Rows from block 5, named by matrix and row number. Each number is 200 + 40 x the weight over its row's rms, rounded and kept within 0 to 999. All counts start at 0. After the name is the row's rms in percent of the matrix's.
# convs0: expand pointwise conv (model.blocks.5.convs.0.weight, 512x128x1), inputs 0-127
convs0.46,089,193,205,155,189,152,209,244,183,198,252,177,167,228,215,191,252,225,245,208,200,205,171,248,260,215,112,188,228,263,358,178,117,233,179,206,260,206,208,182,245,210,245,169,207,170,118,210,162,235,187,145,121,153,214,198,283,191,153,220,207,218,240,220,232,249,205,277,175,232,241,193,201,160,161,202,167,210,255,189,220,209,197,205,163,151,135,277,201,131,232,211,240,202,203,244,207,220,270,207,205,218,185,178,149,233,207,218,239,267,155,189,198,204,176,254,157,166,139,246,206,287,215,170,248,192,235,251,194
convs0.47,090,182,143,220,158,240,295,177,129,234,166,204,203,188,152,222,223,213,177,200,242,224,264,238,224,192,230,231,241,242,172,182,201,298,233,149,163,271,221,170,253,186,243,231,124,222,249,218,217,235,219,226,261,236,204,189,175,188,242,193,247,231,156,205,182,142,254,131,197,310,170,215,172,239,209,191,182,227,221,223,102,137,163,168,252,261,150,230,196,217,158,194,182,195,237,244,175,190,146,170,124,210,214,258,226,267,175,257,198,175,195,177,238,189,184,165,168,234,136,238,231,129,204,216,204,250,137,225,236
convs0.48,092,158,92,181,194,233,187,230,152,156,194,178,248,199,187,235,164,190,246,243,180,287,138,235,185,151,214,206,223,170,180,188,163,174,237,255,152,192,232,286,235,172,221,132,184,217,184,286,264,157,130,159,188,146,257,144,233,248,237,158,224,226,226,201,120,231,232,151,202,245,218,173,182,264,179,195,238,175,172,279,205,200,194,264,149,190,195,238,203,208,163,192,274,190,196,207,152,213,207,165,179,240,253,179,212,318,160,233,244,199,217,164,203,226,199,244,231,170,158,197,245,197,134,150,198,271,223,228,208
convs0.49,097,183,259,197,170,124,222,196,178,139,113,162,138,166,262,176,202,259,262,190,161,169,193,213,225,202,210,128,208,226,172,202,182,225,220,172,232,161,228,202,205,241,255,203,252,171,213,248,115,170,217,110,214,144,182,231,261,225,139,219,171,153,245,210,254,217,172,169,93,236,156,140,204,228,145,246,155,257,309,176,227,166,193,175,257,150,147,276,169,193,235,204,172,260,198,199,159,236,257,188,157,209,183,208,226,206,240,189,177,207,179,280,189,211,222,252,228,238,247,162,197,241,207,167,206,212,222,218,217
convs0.50,099,222,122,161,228,204,229,269,179,187,145,122,239,165,151,170,137,232,153,204,244,174,186,189,139,207,178,208,169,156,199,142,223,163,226,221,234,172,257,187,209,185,248,196,105,210,199,191,182,265,229,184,185,187,235,149,222,180,255,230,205,199,167,202,240,81,170,236,226,163,258,126,273,155,148,158,166,196,207,265,229,129,211,188,233,157,223,238,226,199,195,178,183,187,156,202,224,187,216,207,225,308,219,186,221,238,177,224,278,245,269,123,224,141,206,278,184,186,205,248,159,165,243,140,205,201,218,212,212
convs0.51,093,176,164,207,264,143,211,282,182,228,264,147,137,234,200,222,219,166,228,226,149,222,188,292,198,163,164,208,221,192,163,245,177,201,217,195,207,184,238,212,205,141,191,226,180,158,203,190,160,199,261,151,211,114,165,195,209,171,157,220,225,198,164,219,148,192,178,230,255,201,271,156,232,201,186,236,173,193,176,197,285,210,230,169,209,176,158,219,235,182,147,160,191,267,236,243,193,151,145,184,234,267,211,209,183,247,187,211,156,146,194,256,189,164,213,202,183,231,207,225,186,307,216,228,292,176,340,306,184
convs0.52,083,207,165,232,178,151,232,237,185,239,183,174,260,134,203,209,229,198,197,194,177,175,179,254,227,167,237,141,266,319,288,169,191,199,154,94,158,122,227,179,187,183,222,225,227,257,203,181,265,197,184,189,202,194,238,168,217,119,249,169,253,143,197,215,207,251,214,172,162,231,148,174,161,219,147,190,88,192,176,214,153,183,175,217,222,217,254,214,216,240,211,225,130,254,123,265,169,232,243,253,170,212,268,189,177,204,202,176,198,201,216,163,202,184,160,238,258,202,117,157,177,244,246,229,201,253,212,169,209
convs0.53,096,180,237,153,230,130,127,197,205,253,220,177,247,247,203,124,157,202,180,180,243,217,177,244,234,227,242,179,222,227,220,234,198,169,187,247,225,240,226,152,243,165,209,210,243,259,203,218,191,197,93,155,240,143,161,190,207,148,203,272,183,153,206,260,264,198,197,192,140,202,202,257,214,147,257,141,190,151,189,194,204,170,265,214,266,167,186,183,200,126,186,183,134,213,204,97,213,195,207,173,174,204,240,155,303,253,234,174,181,247,253,245,206,296,242,191,184,249,255,203,164,205,252,152,241,181,208,204,171
convs0.54,106,177,268,214,118,196,253,292,226,199,190,171,150,170,149,159,174,239,174,228,136,227,270,172,196,214,212,220,227,202,160,208,174,184,321,152,237,213,169,167,166,234,233,207,123,250,181,209,256,149,227,185,177,230,178,229,202,232,205,155,248,177,187,212,186,193,213,192,123,179,230,192,181,228,254,192,127,199,219,241,206,166,234,148,268,246,176,154,217,59,180,214,220,241,215,138,164,218,160,233,215,213,156,203,210,274,169,160,168,148,219,137,242,161,141,249,215,132,178,215,172,218,223,177,226,234,197,249,175
convs0.55,092,194,232,260,214,224,209,210,257,176,107,152,159,149,219,162,161,204,216,220,241,251,168,149,232,191,184,183,210,174,138,205,247,127,201,197,204,198,191,225,188,179,279,118,121,165,193,224,136,195,176,219,171,242,212,193,157,215,178,206,202,218,176,213,200,157,150,234,83,257,247,212,241,180,246,198,181,196,196,185,269,192,235,167,274,234,233,208,115,119,172,191,268,222,170,192,205,152,263,242,307,194,251,220,214,136,231,223,133,192,231,154,227,241,214,187,153,186,223,248,210,228,161,143,156,239,167,168,197
convs0.56,094,127,212,173,191,147,195,133,206,190,221,173,144,233,195,207,169,245,193,215,200,223,196,229,210,190,247,158,228,251,230,227,132,209,321,221,191,139,128,177,230,253,153,271,211,270,155,199,229,166,150,178,182,192,253,178,187,210,174,150,171,216,216,184,226,218,230,176,94,267,227,190,150,229,218,209,207,233,220,227,193,235,171,286,177,222,204,194,203,171,204,227,169,260,267,151,192,263,196,189,244,253,189,162,202,292,164,97,246,208,167,233,220,186,167,156,233,237,222,150,236,189,196,260,216,258,185,124,145
convs0.57,089,262,131,202,230,105,234,186,242,148,232,205,182,172,208,279,156,212,210,181,167,186,198,177,135,187,231,180,129,230,187,217,211,277,180,212,228,178,183,273,198,243,264,186,247,258,189,206,201,204,156,111,246,191,268,195,190,198,176,172,255,182,308,183,176,130,210,246,237,185,235,168,224,235,178,157,166,210,190,193,177,177,165,223,192,261,210,222,252,202,165,145,176,160,217,157,161,147,152,205,289,206,145,228,184,270,200,186,240,210,213,208,222,214,138,112,267,225,215,140,195,145,250,150,162,155,207,208,153
convs0.58,096,175,204,237,175,173,203,125,245,140,161,169,150,162,175,155,175,180,213,239,180,150,180,244,196,162,246,162,170,268,145,167,210,126,209,155,141,203,197,254,189,200,229,191,207,220,235,244,117,226,161,152,188,210,170,217,249,229,142,252,190,192,218,189,215,180,189,166,63,220,253,206,184,226,228,229,201,135,224,164,261,174,211,198,234,86,189,237,145,132,177,178,285,178,164,153,246,245,229,245,245,216,239,222,205,178,203,242,185,134,210,205,175,256,250,221,218,174,248,212,197,242,172,161,195,306,179,207,205
convs0.59,097,192,201,175,207,192,176,177,256,245,203,193,307,240,276,186,147,163,209,149,204,169,189,189,209,191,164,227,192,252,181,200,166,200,250,203,141,231,144,271,246,125,145,150,227,145,276,144,220,164,172,211,229,158,153,288,167,165,224,184,236,182,271,257,233,138,192,270,286,164,211,208,121,187,167,168,243,146,264,160,135,228,222,269,234,145,262,182,215,214,139,194,207,206,237,192,217,186,167,225,173,191,188,214,102,248,212,174,200,242,198,210,214,168,205,165,152,189,206,256,242,198,142,188,206,220,192,174,218
convs0.60,106,184,182,183,217,245,165,184,204,219,270,202,234,210,254,170,196,167,203,219,221,216,125,154,178,196,192,151,279,229,108,232,156,298,226,178,173,190,254,283,169,140,207,226,102,147,165,202,250,222,221,169,224,138,226,215,198,164,187,161,176,191,246,226,220,202,276,293,213,160,173,155,214,203,202,232,183,171,197,191,216,226,193,115,232,206,183,174,124,235,167,212,301,235,219,176,194,191,127,122,206,265,194,187,201,241,210,175,173,215,101,177,197,219,180,169,178,165,199,190,187,169,181,201,212,229,268,222,291
convs0.61,118,225,170,140,193,185,74,183,241,97,190,244,130,239,236,157,213,181,239,149,245,160,180,271,261,145,242,139,223,210,211,289,173,190,229,248,209,174,248,185,221,208,179,261,250,210,199,179,169,168,193,192,183,230,158,236,204,176,283,236,192,140,170,186,193,232,207,227,169,241,228,247,185,193,177,194,207,170,228,149,192,246,137,188,206,245,198,231,123,208,220,194,112,228,171,235,179,255,147,177,183,173,242,225,180,171,203,112,187,198,218,217,238,272,97,235,195,252,149,181,205,180,210,191,243,230,173,148,199
convs0.62,099,184,149,236,137,188,284,137,183,195,194,187,188,261,213,156,167,196,223,191,203,236,159,230,299,193,218,220,250,210,195,203,198,248,246,218,222,163,226,232,61,175,201,233,258,174,266,204,184,222,201,225,237,204,271,275,234,216,192,173,246,137,193,172,181,223,93,191,189,271,203,197,168,193,209,196,225,201,194,240,185,240,186,196,232,217,224,228,157,194,225,179,201,256,210,159,176,286,137,199,166,185,222,218,236,237,195,175,228,140,122,216,172,249,197,273,149,229,263,274,147,169,263,182,218,176,173,244,128
convs0.63,121,240,187,208,235,181,136,225,245,228,222,225,175,190,169,219,155,154,178,212,231,280,187,205,219,126,244,219,238,204,188,143,282,123,235,239,159,163,226,176,170,218,258,148,131,200,199,275,237,156,281,123,236,186,187,212,144,190,176,193,160,177,240,193,223,176,188,207,231,173,189,80,207,173,176,273,228,243,228,215,210,233,254,261,242,234,250,289,180,234,224,200,176,214,203,183,170,188,229,243,225,249,199,167,210,182,196,160,207,228,191,235,281,191,222,183,228,205,184,205,236,157,126,144,90,195,129,234,182
convs0.64,098,177,77,205,143,260,167,210,157,184,163,180,232,225,212,191,170,262,226,220,210,182,124,177,255,196,137,242,253,199,203,233,187,212,127,234,231,230,216,209,150,101,203,235,119,167,222,163,187,228,139,222,183,184,174,113,196,232,218,220,160,221,273,240,158,213,275,195,234,220,251,262,217,207,145,180,232,158,174,146,229,172,169,179,178,204,252,185,208,258,125,205,236,206,192,269,267,142,222,218,187,223,235,178,167,194,120,237,246,227,166,174,195,230,197,190,127,256,206,219,185,199,261,164,214,216,262,185,240
convs0.65,091,198,115,209,205,178,199,137,227,245,223,162,203,154,208,240,223,239,216,148,160,216,174,103,209,224,189,123,215,254,211,151,183,214,131,141,232,213,201,218,176,156,260,128,234,206,119,203,171,161,185,183,190,170,181,224,246,209,219,171,201,225,197,130,229,173,183,219,209,148,178,245,135,224,118,152,220,118,213,223,218,232,190,210,150,186,197,191,181,270,225,213,163,294,239,232,248,264,202,260,178,206,205,227,221,182,245,173,336,187,204,165,177,190,162,150,219,221,194,204,139,273,199,194,143,144,259,234,201
convs0.66,101,141,224,178,110,140,238,216,214,159,167,235,182,208,220,197,245,204,246,128,225,204,210,195,144,243,183,237,225,159,147,256,158,151,235,221,240,239,192,233,161,205,187,193,169,204,235,228,174,187,184,262,160,222,243,172,262,285,134,271,234,183,280,219,237,202,87,208,196,206,261,214,208,228,121,270,248,189,209,201,228,226,110,235,102,211,236,151,196,197,139,208,158,210,223,154,209,221,137,248,193,155,212,233,232,247,180,166,144,198,223,244,197,219,178,175,202,230,246,231,184,225,154,185,165,136,212,188,136
convs0.67,101,178,284,224,185,149,222,154,266,184,142,174,162,137,198,223,193,261,245,172,230,265,264,209,229,171,204,167,168,231,156,205,222,221,302,183,162,204,263,181,200,154,227,180,179,221,252,241,161,204,205,275,173,164,180,177,227,215,184,157,138,234,168,213,257,138,201,267,177,207,252,154,158,172,203,165,203,271,232,173,325,203,141,198,253,179,174,154,218,114,195,214,188,156,179,159,159,164,246,195,191,144,205,219,195,208,217,203,131,149,205,189,195,165,152,211,290,242,205,184,198,204,179,264,282,161,186,212,181
convs0.68,085,253,195,260,186,242,170,224,214,134,195,232,207,191,152,207,158,202,213,155,194,246,194,176,194,208,248,174,164,252,186,166,226,146,196,238,185,238,187,194,168,189,202,166,193,179,258,239,189,227,187,154,144,222,187,235,223,259,158,223,234,219,223,248,191,109,134,297,196,258,189,152,241,188,166,176,270,128,275,221,268,252,222,232,222,190,265,196,130,231,160,153,236,174,139,206,174,240,211,234,221,237,203,196,277,162,211,128,109,166,147,208,225,273,208,153,156,121,233,213,185,168,149,181,135,252,184,244,185
convs0.69,095,217,213,203,187,191,210,282,190,194,230,155,187,155,268,158,258,132,156,221,219,178,222,236,205,217,195,198,169,203,199,188,228,172,187,156,194,244,142,214,222,195,198,233,202,105,189,209,121,146,170,162,187,245,178,256,106,228,123,219,240,211,308,186,128,221,142,116,225,204,155,194,203,208,231,256,205,190,152,228,172,227,207,233,249,191,236,194,245,190,207,229,135,193,235,237,272,218,207,183,199,203,212,262,198,237,274,267,270,216,216,178,173,193,220,179,182,199,235,324,112,235,183,154,166,180,212,227,151
convs0.70,110,131,245,218,212,222,227,205,181,142,120,247,218,224,233,200,227,166,77,215,217,193,176,109,244,177,212,153,168,159,125,170,248,183,247,193,187,188,239,251,132,193,156,166,218,219,255,254,229,294,198,213,231,209,234,210,151,219,211,203,216,188,144,145,281,190,177,165,265,171,149,197,207,244,200,245,253,209,240,203,204,203,237,166,264,195,234,210,244,218,178,126,193,221,170,250,175,257,103,149,218,136,168,187,210,187,194,165,176,191,161,197,262,242,237,164,258,172,234,240,168,173,211,138,160,216,206,214,260
convs0.71,101,231,210,168,164,172,184,224,167,177,233,141,173,176,216,273,229,223,163,211,144,231,106,250,176,240,285,228,238,215,232,193,200,230,175,203,203,112,222,189,226,131,284,179,215,180,188,222,258,194,126,155,234,199,198,167,217,244,153,157,164,208,210,136,175,200,204,222,198,244,237,116,182,216,191,273,231,223,168,184,167,206,181,132,130,266,190,265,148,225,155,207,164,225,152,286,230,216,161,244,184,237,168,245,235,187,272,238,172,270,258,166,251,189,149,262,224,221,158,152,253,225,199,195,221,223,195,238,159
convs0.72,100,168,166,181,165,213,181,216,230,142,186,274,224,132,208,178,232,166,218,214,131,241,235,182,227,111,211,221,154,200,138,183,191,199,303,92,196,181,210,160,132,229,200,191,153,243,202,170,198,119,275,175,181,198,262,210,258,257,216,201,211,218,200,137,209,186,176,120,217,199,252,220,236,181,229,245,214,267,260,251,164,215,266,130,280,292,215,169,180,241,179,198,206,226,189,223,204,219,159,269,225,209,194,238,206,218,202,200,178,212,236,267,246,203,221,233,308,180,191,218,246,212,174,217,191,214,176,170,159
convs0.73,108,235,202,157,146,152,153,189,232,113,176,171,270,259,183,161,159,159,257,179,180,218,227,181,207,210,176,193,97,198,199,196,227,209,197,271,140,213,164,244,231,203,215,229,216,217,235,168,117,198,208,211,217,176,234,202,224,142,246,245,218,268,225,250,146,188,137,230,170,101,212,205,138,258,268,212,193,210,262,189,279,246,169,213,233,213,227,196,206,152,185,227,187,143,118,218,199,175,259,191,278,173,193,212,195,124,189,220,189,237,135,176,188,191,149,163,187,136,159,204,239,153,227,181,211,160,230,139,274
convs0.74,095,170,176,177,254,205,186,161,149,188,181,163,191,255,162,247,215,147,202,202,255,202,137,201,181,205,181,152,170,218,230,173,248,130,209,146,225,207,171,241,159,193,254,248,238,194,168,249,195,238,256,207,247,137,269,200,180,159,212,195,234,292,178,197,221,193,134,228,232,152,161,159,121,143,135,185,219,234,188,251,161,181,179,236,187,191,217,158,230,269,208,227,185,246,280,205,209,247,228,253,243,190,136,199,206,169,147,181,326,143,234,204,170,156,220,185,206,232,284,130,236,233,221,231,214,225,254,128,211
convs0.75,097,201,175,193,202,209,152,168,177,152,187,184,199,149,193,150,117,190,180,231,197,260,177,194,261,147,121,268,224,231,212,233,180,172,263,208,222,158,233,219,181,242,173,225,213,197,97,203,170,258,200,294,126,193,176,176,210,168,224,138,172,223,153,190,193,225,191,190,216,267,275,234,211,269,260,223,190,242,246,146,255,172,205,206,171,143,205,248,136,200,262,261,301,229,253,174,150,146,273,223,204,196,189,208,181,159,209,250,172,170,217,165,175,270,248,171,166,232,208,181,149,231,173,211,171,233,184,127,187
convs0.76,118,208,188,262,269,200,327,164,194,246,166,219,211,197,180,157,262,127,158,215,178,224,146,199,149,169,231,181,151,203,217,189,184,177,178,157,146,234,115,237,217,154,222,135,203,181,219,169,212,209,219,188,237,255,222,240,149,146,216,150,206,177,204,168,200,128,171,109,188,230,222,234,152,227,317,234,177,125,171,206,213,210,248,186,181,250,250,173,172,126,214,160,155,176,182,181,245,158,147,194,230,202,215,284,221,200,196,241,191,154,190,169,178,126,263,248,148,205,205,274,203,165,208,150,232,211,226,214,194
convs0.77,099,231,229,208,153,261,239,212,185,236,79,244,246,211,198,200,186,191,270,130,197,202,216,228,234,244,197,190,202,179,196,164,171,173,179,182,249,246,149,195,216,148,223,165,241,190,255,180,216,269,221,214,147,213,239,206,162,240,183,158,226,194,240,218,305,146,178,147,249,194,218,129,322,173,143,201,210,184,224,188,213,215,159,234,184,210,206,173,198,217,170,205,209,216,233,215,200,257,201,216,214,208,130,278,246,215,131,135,171,140,255,182,173,208,186,206,225,160,181,182,115,119,178,158,217,143,137,183,113
convs0.78,104,134,198,202,192,188,205,199,163,164,191,220,199,197,194,236,204,187,245,194,221,204,190,201,247,193,224,252,228,207,203,161,219,168,229,239,139,180,258,294,146,145,200,234,146,165,236,271,210,257,201,230,227,195,238,142,276,222,271,233,219,161,209,207,218,184,192,165,280,244,219,149,236,213,118,215,214,48,182,190,196,243,261,175,222,227,231,263,239,177,108,120,210,210,160,162,154,213,170,254,221,181,194,217,313,202,174,204,229,216,247,186,208,250,294,152,194,195,177,231,167,184,187,185,209,238,155,207,226
convs0.79,108,279,259,234,190,214,181,212,246,218,202,194,175,262,179,114,177,211,201,184,275,146,199,209,170,145,180,200,142,195,175,206,233,168,219,185,193,242,138,154,218,147,239,253,217,225,244,253,213,176,140,190,120,200,150,202,182,173,134,139,239,209,289,257,189,220,222,174,229,191,206,215,186,231,232,141,188,266,230,187,144,273,209,231,196,146,165,220,166,234,202,211,156,260,174,208,224,254,241,152,160,180,303,284,256,127,246,212,255,157,221,166,150,150,187,235,228,214,254,187,148,240,172,190,211,250,230,230,227
convs0.80,103,178,170,171,182,131,158,157,185,163,231,154,202,236,180,248,117,288,194,174,245,180,150,150,131,220,217,195,149,173,228,189,109,150,247,226,191,232,222,179,172,226,233,187,157,187,165,196,207,213,222,124,213,243,219,185,204,137,168,125,217,158,164,232,199,167,200,197,188,198,303,235,194,217,287,166,214,206,224,213,200,207,175,232,107,209,226,219,207,200,260,192,198,173,237,131,185,205,142,183,191,196,231,213,230,232,286,185,191,102,225,248,254,226,229,222,129,191,204,185,218,200,220,160,123,249,269,242,117
convs0.81,107,234,209,293,198,196,264,224,163,196,185,172,141,177,188,255,156,165,135,178,266,168,223,190,207,299,216,161,215,183,214,239,181,233,229,244,223,165,226,187,185,181,195,233,198,178,169,182,220,217,239,210,203,216,257,216,197,229,188,245,193,165,151,115,238,159,157,248,129,197,240,170,273,204,197,166,181,192,268,204,210,167,181,174,169,192,226,237,199,170,259,125,178,269,252,231,119,252,212,222,216,285,154,201,175,195,200,241,215,113,217,170,213,251,270,237,195,138,208,256,99,207,137,202,130,250,197,232,252
convs0.82,090,254,177,237,191,139,160,205,268,156,210,207,216,161,163,234,220,169,249,140,196,238,226,160,116,257,217,234,168,160,219,202,221,154,150,168,217,173,286,222,166,241,197,151,165,229,222,221,264,172,245,185,243,142,210,166,239,240,174,228,223,149,107,171,233,187,138,241,219,94,232,159,262,203,198,243,251,212,222,229,224,157,232,226,170,234,194,162,199,162,208,223,207,209,201,191,154,188,198,264,226,193,236,182,245,193,211,240,226,254,266,216,178,246,252,248,270,298,233,171,213,180,221,134,148,117,164,170,165
convs0.83,086,222,213,109,178,238,209,162,209,185,226,243,240,246,226,201,143,167,172,206,187,185,180,211,182,245,199,200,226,212,142,216,161,177,232,235,150,168,144,221,176,112,160,167,101,231,264,167,166,220,224,229,178,129,258,185,201,234,177,239,184,180,245,166,209,249,137,134,278,155,211,249,279,179,124,175,228,172,191,182,207,232,274,183,232,273,163,242,198,193,120,162,204,187,183,197,184,230,129,139,259,200,191,204,228,217,174,125,207,188,171,137,244,176,218,220,185,179,243,165,142,199,211,98,207,153,257,190,165
convs0.84,103,228,229,179,160,250,245,141,186,201,109,279,225,288,204,157,189,108,183,214,173,194,237,160,257,187,203,181,156,184,181,200,213,196,207,192,181,269,196,227,229,228,182,218,267,249,237,180,174,211,207,108,223,203,193,285,258,167,215,200,194,177,258,220,138,193,154,115,176,200,168,234,172,175,284,248,185,167,227,243,191,220,192,221,252,206,214,167,214,184,262,225,100,181,178,159,241,136,201,166,237,159,236,287,292,179,187,195,208,259,176,159,161,159,199,162,234,216,213,232,208,156,241,190,220,147,229,140,193
convs0.85,105,195,204,174,217,205,108,176,204,211,144,189,249,239,199,158,179,194,144,212,230,226,249,191,225,150,233,246,254,201,187,194,202,227,262,154,211,242,235,122,150,178,113,204,209,191,189,177,216,227,268,238,270,146,188,185,186,169,268,182,116,164,150,171,196,142,176,186,210,193,227,200,212,205,166,252,158,132,214,142,177,251,194,155,267,269,189,142,245,228,238,189,328,214,174,130,199,177,287,204,125,228,214,222,212,222,151,160,173,192,192,105,237,207,230,165,203,161,210,237,196,163,196,268,165,203,200,213,170
convs0.86,096,183,196,193,147,241,173,214,205,234,182,236,225,145,201,147,162,202,153,212,174,167,232,159,253,269,202,201,208,212,233,235,152,159,231,262,195,241,206,229,194,157,190,198,186,189,245,163,128,240,196,228,245,178,170,243,205,241,187,171,126,138,190,154,133,170,108,208,210,237,232,281,165,292,240,174,176,160,245,213,164,267,199,159,192,240,215,147,173,201,226,245,206,149,155,163,164,284,232,199,219,248,127,211,271,157,165,259,206,225,225,135,185,273,282,152,235,109,206,237,204,175,243,179,192,246,203,190,165
convs0.87,109,192,174,216,215,186,135,164,192,189,245,161,177,234,214,285,202,194,180,182,174,236,130,186,177,154,174,192,231,204,235,180,139,172,208,169,168,271,201,142,253,179,217,162,181,141,226,260,125,219,213,176,249,189,204,184,252,253,176,282,135,285,186,170,213,231,172,226,208,256,177,167,148,225,227,168,252,196,233,189,247,187,190,166,215,159,253,143,225,145,103,126,143,233,168,174,222,237,231,194,210,197,308,189,164,227,233,211,200,234,192,164,238,165,232,217,187,174,223,234,126,200,213,251,231,189,153,324,247
convs0.88,099,139,151,156,228,178,246,178,169,221,203,238,156,214,210,162,159,174,157,238,248,204,204,160,206,114,169,199,193,213,205,188,219,140,215,244,222,129,222,197,186,170,178,272,217,251,187,234,226,243,157,200,146,164,261,157,149,175,181,190,205,164,208,165,245,204,200,209,158,218,205,246,206,206,71,218,198,148,185,218,177,207,177,155,228,230,246,229,216,240,181,235,136,132,137,147,176,254,121,229,191,214,168,183,153,243,147,237,256,203,187,172,120,129,272,162,182,174,241,249,105,196,245,179,163,147,153,262,243
convs0.89,092,236,158,218,204,197,193,146,203,145,245,192,164,181,218,181,143,147,222,177,132,148,154,266,263,169,208,268,137,189,223,224,243,208,220,202,142,178,191,281,218,196,113,223,256,213,196,198,166,179,181,194,220,183,216,295,152,131,190,237,168,153,234,282,254,202,163,198,201,229,218,194,126,125,153,179,246,189,185,187,164,227,267,197,267,212,246,209,225,234,259,148,175,137,280,221,183,169,154,216,223,264,244,249,86,168,196,257,215,213,194,203,157,217,199,208,167,238,240,215,182,199,201,184,166,187,242,140,211
convs0.90,087,260,127,186,190,214,217,190,210,259,139,197,211,221,201,309,148,236,159,242,160,142,168,156,124,228,242,198,130,153,220,138,195,205,172,201,111,138,218,244,169,205,211,182,195,186,188,248,158,132,214,186,214,139,196,177,227,218,168,211,236,184,258,204,159,182,160,148,228,135,269,182,184,159,204,180,196,180,198,214,158,210,243,190,219,185,218,236,230,244,172,189,227,223,199,286,166,155,229,255,237,227,184,258,269,92,270,189,256,176,210,207,143,235,252,185,227,182,280,190,204,223,191,233,263,168,229,135,200
convs0.91,104,165,203,187,172,181,206,133,254,213,160,256,161,227,187,219,177,197,195,192,205,169,253,123,254,165,175,229,165,171,173,142,217,211,220,220,224,253,143,242,183,183,149,227,180,200,246,127,207,163,224,184,197,190,195,247,196,127,194,171,169,151,124,265,211,190,222,217,196,194,176,229,208,159,206,87,161,212,125,189,266,217,253,223,220,167,187,154,216,224,229,222,324,213,292,172,179,210,201,222,157,227,234,157,241,176,87,139,197,179,188,220,154,182,220,164,172,177,247,208,197,140,197,190,194,212,230,90,275
convs0.92,098,218,120,166,195,175,221,208,202,158,203,177,196,185,220,171,225,171,185,223,148,143,126,188,232,170,158,170,249,239,245,129,205,208,235,165,177,122,195,235,185,188,197,96,205,185,166,243,143,172,248,182,203,94,240,163,262,141,218,180,225,163,229,177,216,190,177,214,231,258,239,170,196,208,106,218,181,136,213,180,230,150,228,164,191,204,147,178,247,180,244,163,221,134,217,148,147,126,171,220,199,163,182,167,171,208,208,274,176,181,157,256,215,234,240,203,150,189,128,265,208,219,198,205,218,198,267,324,184
convs0.93,099,133,271,173,144,169,245,144,237,230,241,151,178,147,168,89,134,186,176,183,242,261,213,195,272,292,186,226,243,180,162,236,214,212,243,210,267,222,231,202,178,162,211,164,167,224,232,187,212,280,256,244,134,279,190,204,172,226,181,166,162,280,224,169,268,181,141,151,177,204,223,211,152,146,211,205,139,167,224,173,217,209,243,174,269,179,209,165,198,124,263,247,255,226,177,111,192,229,210,236,162,181,173,224,195,203,190,143,172,156,171,199,193,152,189,226,187,146,171,223,190,154,202,249,197,183,193,227,200
convs0.94,103,177,237,262,180,221,245,200,153,213,196,135,248,231,237,231,237,191,136,177,194,282,149,232,231,154,219,250,216,188,192,192,194,258,225,204,183,204,265,222,209,171,269,237,233,147,215,248,256,214,209,202,296,189,224,190,139,206,230,203,243,212,132,206,172,215,153,138,230,160,227,158,130,139,313,211,163,209,181,236,214,172,218,186,229,242,266,201,275,187,273,196,236,153,240,188,239,196,225,246,185,230,199,205,226,193,171,166,210,238,274,95,250,136,216,255,169,226,185,237,228,120,255,173,180,193,158,191,189
convs0.95,104,216,194,195,189,221,230,177,235,220,176,225,192,159,152,132,145,147,198,253,211,211,220,164,230,274,166,117,295,213,264,199,198,251,160,200,184,155,214,266,198,100,251,172,199,154,154,190,136,255,251,282,196,232,244,222,245,153,172,223,204,190,191,209,244,188,212,154,179,287,213,133,158,149,210,210,199,205,266,161,197,189,218,213,243,206,183,165,249,184,169,250,157,171,173,157,242,180,153,175,173,140,154,247,238,253,170,226,134,157,176,236,213,224,197,157,166,105,223,252,155,239,245,217,212,163,240,212,150
convs0.96,095,202,190,199,195,196,178,214,155,194,248,180,191,176,179,294,250,229,197,197,216,226,247,238,141,195,224,147,248,255,190,199,192,223,193,250,227,248,204,202,209,226,211,186,209,227,194,255,215,240,154,132,215,180,162,159,254,191,192,188,165,186,231,151,229,240,243,158,320,244,176,171,175,202,116,193,246,187,199,166,126,180,97,165,185,205,219,228,202,297,256,226,190,257,226,198,285,128,195,185,210,204,176,229,198,243,165,196,274,251,242,183,220,208,182,211,230,248,155,150,108,306,177,237,219,132,217,246,167
convs0.97,102,194,188,221,235,196,257,220,204,322,215,228,201,188,129,277,222,256,104,118,227,171,150,168,132,206,186,166,211,206,142,143,125,196,164,228,195,196,157,191,231,179,250,171,217,204,180,156,215,200,104,139,184,207,132,211,208,302,208,245,158,257,240,177,146,215,243,189,241,219,219,213,205,223,197,169,296,148,192,193,153,164,173,197,188,187,232,198,183,255,152,207,203,214,206,182,268,213,214,207,145,205,183,211,221,185,209,204,309,213,219,220,211,180,207,178,211,130,207,181,120,234,200,167,154,154,209,269,217
convs0.98,099,174,185,204,213,274,171,185,211,205,227,253,195,211,221,143,154,139,249,174,218,162,187,128,170,135,252,97,179,184,235,213,226,181,192,214,144,211,214,222,174,108,213,197,211,151,213,218,161,313,251,213,221,140,202,174,240,194,179,194,215,215,181,181,194,165,261,221,175,201,182,145,202,136,250,199,198,164,237,169,281,285,230,187,186,147,259,177,293,231,194,206,222,221,298,215,164,253,225,247,190,215,126,205,263,239,204,184,215,210,182,219,199,213,139,132,236,113,213,207,209,188,265,208,254,205,210,262,219
convs0.99,100,179,210,135,169,196,226,111,210,186,139,235,154,155,272,187,187,220,237,191,239,205,175,196,176,130,141,187,199,158,202,195,153,179,164,208,215,260,219,251,214,178,205,177,145,170,155,265,168,238,203,202,162,220,157,137,166,260,227,193,290,278,222,232,258,174,173,240,162,203,242,202,177,189,246,209,300,237,211,281,236,208,227,223,159,119,236,225,167,234,236,263,203,255,212,248,235,160,311,241,227,195,185,201,184,236,206,227,187,184,252,209,259,272,218,141,158,203,205,212,173,201,198,202,227,302,202,178,224
convs0.100,102,113,217,172,246,201,167,149,239,197,199,192,173,193,151,159,209,163,170,239,185,173,187,176,207,182,253,152,188,119,206,142,195,193,206,205,165,134,191,202,171,147,286,125,227,136,229,164,136,197,187,183,216,210,194,192,274,214,160,174,168,175,202,213,180,152,197,150,267,121,260,227,121,166,168,247,242,143,198,162,243,272,225,196,172,146,223,298,245,154,181,202,212,184,221,214,202,215,204,270,249,208,176,175,150,79,199,180,267,217,212,264,176,189,248,257,197,222,235,207,223,211,123,182,196,150,233,215,216